Weights of a small sound classifier.
Model: activation gelu, num experts 16, layers 6.
Training: adamw at rate 0.0017, 11400 steps, batches of 512, held-out accuracy 100%.
Rows from block 3 of a small sound classifier, named by matrix and row number. Rows with one number within an expert belong to one neuron, the router's apart. Each number is 200 + 40 x the weight over its row's rms, rounded and kept within 0 to 999. All counts start at 0.
Before each expert's rows are labels from the 100 clips, of 14848, where the router gives the expert most weight on average: "responds to" is what is common among them; "lies over" is the class under the peak. Only what is clearly more common there than usual is listed. The data: synthesized solo parts of chorales (CocoChorales).
# router: router (model.blocks.3.mlp.router.weight, 16x160), inputs 0-159
# up: expert up (model.blocks.3.mlp.up, 16x80x160), inputs 0-159
# down: expert down (model.blocks.3.mlp.down, 16x160x80, transposed), outputs 0-159

# expert 2
responds to: saxophone; note G#4; note A#4; note A4
lies over: silence
router.2,248,205,244,263,256,218,158,146,223,164,210,257,159,199,218,224,199,173,172,156,211,164,127,215,193,142,232,217,257,218,158,204,214,232,162,107,228,164,191,239,202,211,151,186,157,196,219,253,266,165,247,231,269,233,199,152,233,137,169,191,227,146,157,252,148,207,211,256,237,214,126,254,218,215,129,146,214,221,249,289,226,221,175,225,227,211,127,182,266,210,246,174,216,144,202,182,232,128,196,248,189,207,147,143,203,159,266,189,132,246,193,235,154,230,190,205,139,135,139,164,153,206,177,166,194,187,247,200,194,152,195,240,251,126,230,162,148,247,186,254,203,163,251,172,206,255,192,123,165,182,186,258,222,169,168,187,203,160,220,130
up.11,186,227,154,146,201,100,202,288,184,220,261,203,217,229,154,250,174,191,151,148,200,200,163,187,147,178,235,274,169,217,308,184,153,228,188,171,185,239,178,175,176,241,232,185,223,161,274,205,211,164,171,169,202,185,188,231,95,230,168,169,155,232,209,196,236,203,220,198,195,176,248,146,175,202,236,271,213,195,182,209,140,188,173,196,108,267,276,228,150,215,161,280,167,267,232,141,232,218,178,159,241,114,259,219,165,129,261,223,213,207,270,175,183,260,196,119,239,243,175,263,216,213,171,202,259,221,181,223,174,218,179,229,215,268,205,265,187,194,181,208,174,170,158,205,156,180,135,249,188,251,160,161,178,240,215,226,223,187,185,231
down.11,199,185,207,243,201,199,243,246,208,219,170,175,229,191,270,209,172,259,303,216,229,205,152,199,148,175,175,151,215,280,177,186,179,233,183,180,226,150,250,199,239,183,194,119,185,228,231,196,199,250,255,232,206,199,231,209,250,241,151,99,242,137,215,186,165,170,221,220,249,170,146,221,107,247,186,107,231,266,232,178,190,140,180,172,148,207,157,181,112,190,142,120,214,193,173,214,166,165,198,267,184,176,165,229,130,239,214,216,194,205,203,207,161,214,158,175,233,182,197,204,174,323,162,130,174,236,215,236,204,206,198,249,167,208,139,210,104,164,210,236,139,195,170,168,216,296,157,238,173,228,215,240,233,146,208,198,244,162,179,187
up.12,177,170,192,231,241,185,231,199,129,188,197,187,189,199,220,205,240,185,124,134,225,213,347,175,215,242,202,235,160,181,215,129,232,212,190,254,180,238,181,157,176,284,212,223,219,202,180,248,173,237,241,222,133,173,172,188,222,241,211,289,193,226,232,204,240,227,233,144,95,244,223,204,138,145,189,240,238,203,163,122,153,227,192,216,150,223,174,175,199,213,190,203,205,234,226,183,167,212,179,168,194,139,252,249,209,176,192,253,244,233,249,255,171,189,197,208,256,222,201,208,230,100,238,162,182,125,200,193,244,209,165,210,199,253,164,203,134,228,199,182,114,223,222,166,164,183,131,318,232,181,141,143,149,232,260,237,209,189,159,223
down.12,151,164,99,196,223,157,145,158,131,217,151,280,164,214,170,205,227,156,134,201,236,220,123,183,164,137,240,171,268,233,214,201,191,146,184,199,212,205,203,154,167,205,193,155,178,193,176,213,186,188,208,171,228,176,238,254,148,178,190,186,212,226,178,219,225,253,275,166,222,172,260,235,144,293,206,249,197,232,238,157,178,234,167,194,195,214,242,265,260,167,143,209,321,190,171,178,253,220,254,208,177,246,188,127,162,252,225,227,243,139,186,198,208,212,236,200,215,202,139,244,223,213,211,187,212,213,234,233,175,128,215,240,291,226,189,218,190,220,170,179,252,149,199,245,182,125,143,242,136,257,142,114,189,243,261,181,186,169,165,189

# expert 0
responds to: horn; note A#4; note C5; note B4
lies over: A#4
router.0,159,184,118,178,133,201,165,215,186,135,183,240,154,162,175,235,216,252,201,218,255,211,249,242,130,216,229,135,188,205,259,264,270,208,166,253,211,211,140,236,205,173,206,254,195,243,138,219,143,220,185,205,208,189,171,193,161,150,245,231,119,204,279,180,217,268,145,211,187,209,176,207,178,162,222,210,230,202,157,146,175,192,159,198,130,163,203,120,129,150,164,224,91,221,191,227,180,189,210,189,163,205,227,239,197,245,190,156,221,211,251,164,192,247,164,169,148,154,145,201,202,213,208,107,194,185,215,275,219,231,238,136,191,239,138,311,190,211,216,224,155,235,277,161,159,183,179,263,224,273,211,152,221,196,208,245,211,160,173,220
up.7,213,164,167,207,221,220,275,187,224,194,197,235,226,224,107,227,173,173,176,283,216,227,184,177,219,155,199,198,258,284,138,131,143,211,172,209,262,138,219,203,154,222,174,179,134,119,212,278,199,177,172,233,241,163,207,239,186,281,161,148,223,222,140,191,223,167,228,266,276,188,182,185,261,209,286,195,152,255,197,220,151,226,229,113,249,174,221,196,223,163,169,110,225,199,127,61,296,202,184,217,301,181,252,182,196,223,154,174,190,237,222,207,149,210,234,205,224,190,224,214,171,189,185,204,207,213,171,244,162,186,228,218,210,166,220,157,220,168,237,188,215,212,145,230,256,220,263,180,170,191,181,210,214,213,229,169,204,215,217,172
down.7,265,178,250,207,215,197,198,125,241,150,154,186,226,242,220,194,203,143,151,226,287,200,186,198,254,200,161,259,244,180,178,222,205,253,213,156,215,229,173,266,203,200,95,184,143,208,214,131,227,267,177,245,247,118,265,214,136,220,206,248,175,182,188,261,191,160,177,164,149,246,214,229,267,208,173,148,280,173,153,234,188,212,217,151,207,170,275,240,231,237,142,181,220,144,206,236,209,182,211,143,160,198,167,228,237,201,223,305,271,202,142,216,171,184,168,141,263,164,204,209,184,252,223,195,175,208,213,233,187,170,240,165,170,187,196,203,161,127,217,210,226,178,311,257,150,189,193,188,215,241,198,227,173,266,242,205,170,152,178,270
up.8,217,190,186,197,259,152,218,222,225,243,189,216,211,242,187,171,178,112,173,271,170,209,174,124,256,144,216,193,207,226,114,165,163,202,210,212,205,168,288,234,160,174,248,192,144,179,248,313,249,124,183,156,190,219,233,179,184,169,226,173,225,224,192,224,190,158,206,259,247,218,201,177,198,251,238,115,186,207,244,282,170,273,189,149,241,215,175,218,247,175,133,185,238,257,232,149,257,232,184,181,221,150,268,163,243,212,177,261,188,170,138,178,183,244,222,171,191,214,281,228,194,248,181,196,281,219,181,121,186,209,130,153,129,263,203,171,252,172,205,195,213,191,157,208,277,201,194,196,168,195,238,262,248,200,218,198,198,140,210,143
down.8,162,155,142,202,248,169,168,167,150,249,282,148,246,190,227,166,135,203,116,230,220,266,218,236,202,198,107,96,224,300,247,170,203,152,255,191,253,233,215,172,212,145,169,233,166,243,209,181,191,230,160,173,236,202,145,178,245,190,230,219,191,208,166,213,240,116,219,202,191,251,137,162,252,197,184,141,246,153,241,177,202,159,225,189,269,195,241,172,224,185,131,224,243,206,149,244,197,169,218,241,169,216,181,194,217,226,201,231,247,160,241,236,85,168,260,153,207,257,261,203,223,173,188,188,224,152,217,287,197,207,214,151,203,166,142,212,166,208,220,205,177,265,148,206,226,219,231,160,219,208,175,191,239,196,244,254,211,137,204,268

# expert 12
responds to: violin; horn
lies over: silence
router.12,210,189,258,169,212,280,175,157,169,174,177,177,160,176,274,159,214,96,252,260,216,203,202,214,248,208,181,150,151,141,115,260,198,237,258,207,166,181,204,187,183,100,141,219,202,247,176,179,190,236,195,258,212,220,176,211,237,192,152,284,229,177,224,197,243,158,213,232,238,207,217,201,199,251,189,158,138,166,209,138,238,223,234,171,208,183,203,164,164,175,234,173,314,202,171,233,239,217,172,255,181,227,203,255,220,290,228,207,241,183,238,168,249,216,219,234,217,205,228,249,212,220,263,270,205,274,236,178,288,200,219,170,207,270,175,132,205,236,207,190,191,246,255,231,174,197,287,281,169,218,208,242,214,247,265,217,218,222,144,216
up.11,177,250,206,223,210,175,208,237,178,150,260,162,191,202,168,294,147,308,163,146,263,246,192,222,213,192,205,212,229,324,245,214,145,133,117,202,208,166,181,185,214,259,254,191,157,174,226,143,179,191,258,122,262,248,225,166,159,193,235,133,186,190,222,132,144,199,179,157,142,135,221,232,196,127,140,238,240,239,186,231,205,174,207,257,223,217,147,177,189,227,170,241,197,233,229,179,172,259,193,138,227,207,184,202,217,186,225,178,205,209,263,181,141,192,216,225,252,167,237,177,225,207,201,199,208,139,177,254,130,199,201,211,184,159,201,227,150,195,148,158,183,206,236,227,208,232,176,172,156,182,282,185,134,140,196,81,175,174,198,192
down.11,211,231,271,191,227,186,279,233,224,221,249,166,198,199,191,217,180,255,221,232,172,258,176,210,173,215,162,315,184,179,159,261,164,150,220,221,174,294,203,245,209,242,171,200,200,200,248,162,193,187,220,200,275,189,240,249,252,193,161,217,234,253,143,152,159,172,173,214,262,212,238,246,119,211,211,178,230,195,218,237,257,301,201,196,211,171,221,211,149,183,167,251,201,262,202,243,194,185,204,163,222,195,208,237,181,188,197,215,218,208,190,145,205,212,123,198,214,174,162,218,271,176,244,206,119,242,275,247,181,210,269,201,167,170,283,268,211,154,243,207,193,317,202,278,152,145,206,194,255,232,188,164,238,206,264,183,274,190,157,251
up.12,221,212,155,226,209,101,218,242,190,203,305,246,192,204,87,250,179,241,195,143,230,221,180,231,145,187,211,234,238,277,310,162,196,178,129,164,220,148,176,203,190,247,243,170,187,177,261,233,206,172,233,143,239,192,213,164,96,219,229,142,194,193,180,212,167,200,154,164,220,186,176,191,237,88,201,207,251,150,179,209,170,168,154,228,192,246,190,165,220,257,173,213,119,226,218,194,139,223,207,109,222,153,206,188,176,156,198,176,157,205,235,206,122,188,223,187,221,171,213,178,198,185,209,148,262,145,134,258,117,206,206,212,175,179,207,265,203,142,179,189,212,213,131,150,216,253,120,164,194,169,234,174,170,204,179,197,196,210,188,199
down.12,208,197,184,224,148,227,205,201,266,141,233,169,225,188,189,292,227,177,198,234,161,205,256,91,184,224,131,177,224,235,228,173,237,204,242,147,245,222,180,216,209,189,239,206,165,119,204,230,171,214,234,224,226,181,164,182,168,217,180,163,144,165,251,251,234,239,221,235,172,264,235,182,169,167,281,238,177,165,175,234,205,208,199,177,158,227,239,145,282,157,255,114,175,131,165,241,212,159,162,201,138,171,183,124,234,181,100,214,179,203,241,226,161,181,160,219,184,222,200,306,182,176,181,212,139,179,193,212,193,161,268,204,174,208,189,154,237,234,163,217,171,94,201,251,199,224,210,160,274,189,158,229,237,221,267,219,118,149,216,156