A small sound classifier, trained from scratch.
Model: 4.23M parameters, arch conformer, activation gelu, layers 6, width 160.
Training: adamw at rate 0.0017, 11400 steps.
Data: trained on synthesized solo parts of chorales (CocoChorales), 149.4 epochs.
Rows from block 3 of a small sound classifier, named by matrix and row number. Rows with one number within an expert belong to one neuron, the router's apart. Each number is 128 + 32 x the weight over its row's rms, rounded and kept within 0 to 255. All counts start at 0. Numbers have three digits each.
Before each expert's rows are labels from the 100 clips, of 14848, where the router gives the expert most weight on average: "loudest" is the band of the loudest frequency at the time of the peak. Only what is clearly more common there than usual is listed. The data: synthesized solo parts of chorales (CocoChorales).
# router: router (model.blocks.3.mlp.router.weight, 16x160), inputs 0-159
# up: expert up (model.blocks.3.mlp.up, 16x80x160), inputs 0-159
# down: expert down (model.blocks.3.mlp.down, 16x160x80, transposed), outputs 0-159

# expert 15
loudest: 1000 to 2000 Hz
router.15:114118164097141169182109151113108133081110072186131153147091153097101179143192162136124071128098139195153146078106140108141093110132108127162136135075124150159189134064180135173121121147103171137112096104191181116124080101065139190105090172155164130174172140151092106097147070133129159162110099089083071148183138086148132125057199165151122135148127147095134072117170182124120092126148146135135132155097110109091114166158119152096129097093147110123112146152144137097168181132098158
up.14:116144137140133100078156105123196111194143211139079104158160090098146071100070093095123112147166120105173124096128161154063124225127092115104161185100132114144183154156155130092157120092087132144132147139088142109116120163126162126144112138085140157080114147148135153139133147144148124134111156149156144123155144110118158169203127142094068107206115129153158113119142139107123157170075122181214103106181109094140189128111160080142159151157140149157109078127163129111060170149100114
down.14:087087130145156115139167152126161124130174153114127114160107099178164136093114159072116101142105147101144165223104098128125107171136064113120126093107143082154119145159121179152124125093098120122135104158072113104078049109082162100150119119072167098075135098125153112105096154162109137125116134103124142103131087105163099118174165103153092053145112160123149120133140083073171079168141124118157057148146074123103178094088088148134124154157155165194103118120131078093061063147095185
up.15:167117094145103138105197123125205100111130087141093150117097098134136149082163148165137170130126068141162092156075087144160170102136145155152144128129163127193118108097112142135118120170124115173133129084105094130068088096122195124071100120062160120066107119143126159147093158110187113130098115086104164114165142078070123081098130135080141134168115123136106131098131123119099080070161068130116224128163164119118099147169144118089158089071068103111135111084138101130167188092113150
down.15:088225154112126141121127106157117065132085107137174194147158123079104150164139114116141132080118105090138130090133099137110120102091144171124140108098111144164088161082111170141117109087149174126080126107106123166105098114177092162183107172153163112127114094172102133108096109109128141119122067155089125095194206099124140119083206160119171177142190171183079110115119127168057162105113126127099126191114147106183077174156132138076149167133108169139111094121149169139136135119100102

# expert 13
loudest: 500 to 1000 Hz
router.13:150134153087109171123071098092114160070145082078118206118167107110157155098139118098116129106134103168175126126151148105071128075071095129122180168169124125124083147088113107079077094151147164152122080059093188135081185100147132079096078116176124122087116102099117143089150088132129111122128124122141085145141116136102161137073104167074179188142156176115151143096192113154149168162170085137092186114115161134155075132105098147131115141134126117173088161131150157133078077117128092
up.14:148118112135165130170151118126093108082077117136162130191140129138123103149110087144170146125089159078147170184124184106101140122091093136153159101101153134124120109152063056118074097156102145162117133155106157147129142120126180123162141093109159119142118139125189110114130092084195064103164157111149158128138133101147126143087095145096110148210141163110151118211145138142118130145172068087127130085097125149166103096117255144112152147134098180104166122157120125126049108112090067
down.14:134131108125173154179132128077173079149146036040143193173108130131104152132117114129169152133108121116123155169143138106047129053126117114176143165143118081103133101123126109133104106106153125123101086080128157123159116154101143143121081116158141159157121090132077115097091117065147117153129160136059178166116158072128152169123147180109118172130151175108134122137116160062089204154150096073097153089069142159118122120109163097161094064106101115095134199101133113146131146151092134
up.15:041099155104158099119125159160122087116085166122142180098116151132108137171127082134097100113136179072126139104189166117116177157132128176089098142133080183057121207183136147127124112158169157081134082089153116071160103166163081138096101122099088086187153098163164137120149143171104142116138140159178095114123120156098152148202151096148133127130142134126122166084120147134163144120132168174129095090083101177133204111123161139127095126174181097101091120125091106111157138071113090
down.15:115141145169147134152169177104115118142101096162126172129140130132023144103187173110136138171141189136115144172145067144145134066148112127155115138135095157157118170122122148144118164104186114082100091154096175074092104079113183091078100157096151166150144144075132122138116171094135124142104152134128168144166160118127197105157126126127119139155104124098096082113129182116130134072159103189141184231105122154108076091118121162133138089207113057144082131130143117101099135136157153

# expert 9
loudest: 500 to 1000 Hz
router.9:092116104126093133146144143085107111107144098126126185073108143110120187133146182159171207149169108156143162098077068091157105087130192100157140057115091095149135089121106149153133105131127133177179077098130132131126095156197179104118168105146152139113103139090183127138078149101174133157106076078091133121080122069134122137106098138148148181081148145076090150098130143163151066092173172100066113145123146117137101103137068149133127102135103116133094134178151165179147181160132174
up.4:154153152139099074127130137116159145120112130066161138159090122090178106189089163075135143061095154139131098144119176131091115077117122134141185169155152134059092161124062135116105130160090177127107129124120105057126168093148120151144177133140098206168143150129140109088164039144116127136127159142191154135114067144116088134078141105133108133146169106090128090148155128130101184178132105117183089073119099146093134107161201097136155154144154124125124207187168132164109149106136110
down.4:110132074097037114136129155142120111135130073095110114105134115148122177098172130148173157200101140166093118129103131152164166069157149073155090143142208108183120171077123166160081110081147093182137116101147158161060103112148142162160110171175119111131140135079128152106115146078183086067120134069114107160120123132109188094140119127149117112121129135091132126118121100149161166142165124123081123146175128177119081094129124130153113110113075049136060110104108046111149151108149149
up.5:152128148128163075160150149125135098140153148171109163144164126114076096133136137174083122104111141131203141156134130187093115140085099154199170112167125088155163157120155128132099177117094127093120076121144138062140098106135130123161127186098142065102136117150130158102094133103194156098121135110129139133135151121116172161117184114144142145112128147144111134105159130169103122046128144211174121149150127163183142117129131125057204096114142142120138094107193159130133148016034114
down.5:174090159132130118072117137158088143144107168130112077154137097110167135142057154107096080112118118132172184134173162135100101109103118106163152163133151134158142161194122104093169131146090176134118090122114156098134132164097130101160143161140144112099118134171158126103117104212152141124168106184181115082112088084173149126140081128107116121145115134121192119114146190183109169187054135125171101082170134136124151165187180101133184088128131204171148064123129190103110123120124073

# expert 14
loudest: 250 to 500 Hz
router.14:134151136113134161146080127095139090093122114108162127189073185134161185113140112124143146145092201083106108115163172189111144099094114187167116082144089182160109148166132131093114151150095148096120126110169102072145067170103148132127105168066136165162185150113131099129092146107129153191140173091165096129162126146105169093141081173093141137040153196126097163120089185117132135149166118136104160110110151131164186135090095173099069136121160070132154108145081111146146097140121109
up.0:117111074174100088089163159139173124184142086133107086106092138071135081080125205170148144141159098133096113126102116110146133154169120076116144089086190096099166157124111167188113110103069093107184152172099097121134163041159114140153151167149158150108094171069185098128089128104138128131102109096114144128079074114136101096173152063127078078135076088163108087143103151082135113143116093118149131076140168115096116128176092087150148119137116141133151130098122136150064119131166159
down.0:132092053058203170124129136182156151123166091111161124161110147114115105142101077094098120160123114168114093185126075115082172137127150182132164078123127147155078124147157156109147110117115141104115137037156100141151105119158139156133119133061130102116052106181114164151172075217134102186116143183078098150098160120160116096148142182091126143186082107117118078114127140170157138113138141099078151117138115139149115109158126128110105104225147137161125136153162099105137110150108137
up.1:127190132116148115114097108090127132123137103108092197158043148128146127146165114210100104174170100164058154017134128151106107131129103151176136079126154125160101166119127126113128181151128132086176117109127109132105102090106132121144128166132097066132120100134069097135135151124153183126118161121092105102122151072122128050127140132135165130097126153086121063167143125178082137112099071124064165117107170138116090096108096138147117076031145135168116132080104120178134138145121153
down.1:070086150135113144227094171147123136082011162123109159123132152131122122147110137134095136136090164139109146130113156085118169085161159099140116142166057136138123179164109171120129111151151130104119078132202115106165132135144082116103114112078130123136180124160156185155101109136136169097213131110156100127136117148053170144112130161143104128120146113069115144085122143183168133076183111153118150092069112154135162108069134175086131119148111126107076092139130076128083148115093086

# expert 6
loudest: 1000 to 2000 Hz
router.6:112136179123123119109084132086131152109133160126126169183103099121174133132073112102136083125169185124145108154155079144065185162137103107164146127071149185133153127145077177089165129137149140105124180126124099078164082124117181157084102143079186124170135106122080090110179126139098110126079144188181123144124077154124146082138159135115118194168138171183167111112184172149137088104125165167101081151091136097139161166121107140187096173201112113157131077110127162100116095105154118
up.0:116132093143106073195186174155139211153137111103141078107157096130103117109150145205096148139112100147087111120135140101164070116107113127160111126140179095128113107109118019150123066097155113199167129124106133146066151082127125106154194144147057096101106128089175148132183154083129112124139120090113177135075102106126094119108119155142127139148117093053141128108164095116126156153137105128148152092095172136088099076177154119127166098124079091143162173137113128151108127112198139
down.0:127137107095112118135058091088161149113069104151069082137088104084115116159108155096111137092115119097158144124131113135095168179145138138072149115048158108145136119145087132166043145148138116053157168204163128137056151129083107133127126100122100156086126164112130136131092122133132121048090069134073092126225144154163148120157145148110142125126120172181119083148152115103086076117137113167078127142134135149178131158122129122142175111164129129112071089108114044119113161148122128
up.1:159135110166105127123147089129148176119149093109144172110137085153106151097147216134109199155123104109107102124084129162139118088071153093128166133129163096194118079053055061117098094125159138149152154105104131135100168140118112067125153149124131108120097123098148169141114119068179056131139156093074151135137111043118125123112124154116134176124120107105131132048133098091126121099165058115156184119094156155115112110163121088125123114094072068112124182095120127203148143106144153
down.1:185120072189122171146136135135116120131166125138072100116165128188146087069144159075119140158205145140047098100127145136131072109082116095124117141231174129100135103118103105166090090130127143134129121140158090133122230086136129113112134115126125091139105124094100166109177162071113093121137176131131158156119102090160159152135165153143140114139070149110164179126056100136189101117165096103129162121145103145131084110148155159146125119200054138144126173115164166122138104107105116

# expert 0
loudest: 250 to 500 Hz
router.0:095115063111074129100140117076115160091097108156141170129142172137167161072141151076119132175179184134101170136137080157132106133171124162078144082144116132135119105122097088164152063131191112141182084137117136109134110098146136152130094085108121096126072099130064071088099147041145121150112119136119098132150159126164120093145137169099121166099104087092084129130139134053124116140188143153159077121159079217120137141147092156189097095114112179148186137089145124135164137096107144
up.9:097125168140137109168129128135090107137218126142052090114129062114070116117122123146153144114084081142128125148102098108136112185125113066132163135132112140110136182083121136155177156141104111182105169195143099108107153122120090211112157179111186169173134095128157103067100078087147120100127168212080116122159144138061116127097156141144080067166166165115167086118111083165179096110089129077088138144083074142149153132128113111105161140149137118111141116145154122088136155146127106
down.9:085091169166157140044124133117165116078079123096105103178116161109137156144147159141107118111139152102152097119149174108095151144157130148062106123191161168170185150098141118131128126096164159070104103163060109145163154131079109124173093128143113104114102123127102022082117134126179120167124202140100130144127111074118081128147157116147179141117080079154128127124158185075155145161101110109122142114098141127075139050123163159112125109061150120127135125115100137181100134181098188
up.10:116121148150203102200080150144119133140147116098049090150137110111114137090110155146187102108086084158091107140121157122198127167094146091171128119076125072141208153147135159094117157151125124126100144166157126094118165171147106167111155143142129112150140230141163192111159119161141122106172121161089145142137075097116109092076072121099130185180100121168175161112165123149173075106090135169128154077160162069116127148116134119094130175110123111161115122116145108082110082090162129
down.10:187112143056173208135152167241102109150118156159120104148200125152141111114059124105115186146158157177136108096067132144191119108133071126117135153127123081113101107132123154110115110071106118134066092130140112110146139150130098169172131104168107129107149129087138161125155076148126146183146144145120131169130151130123153150153133112085113092107116193200180084118144171208127167150155081157120101121130108092105086111135082164154163104136109151138185112118135172115170104105120112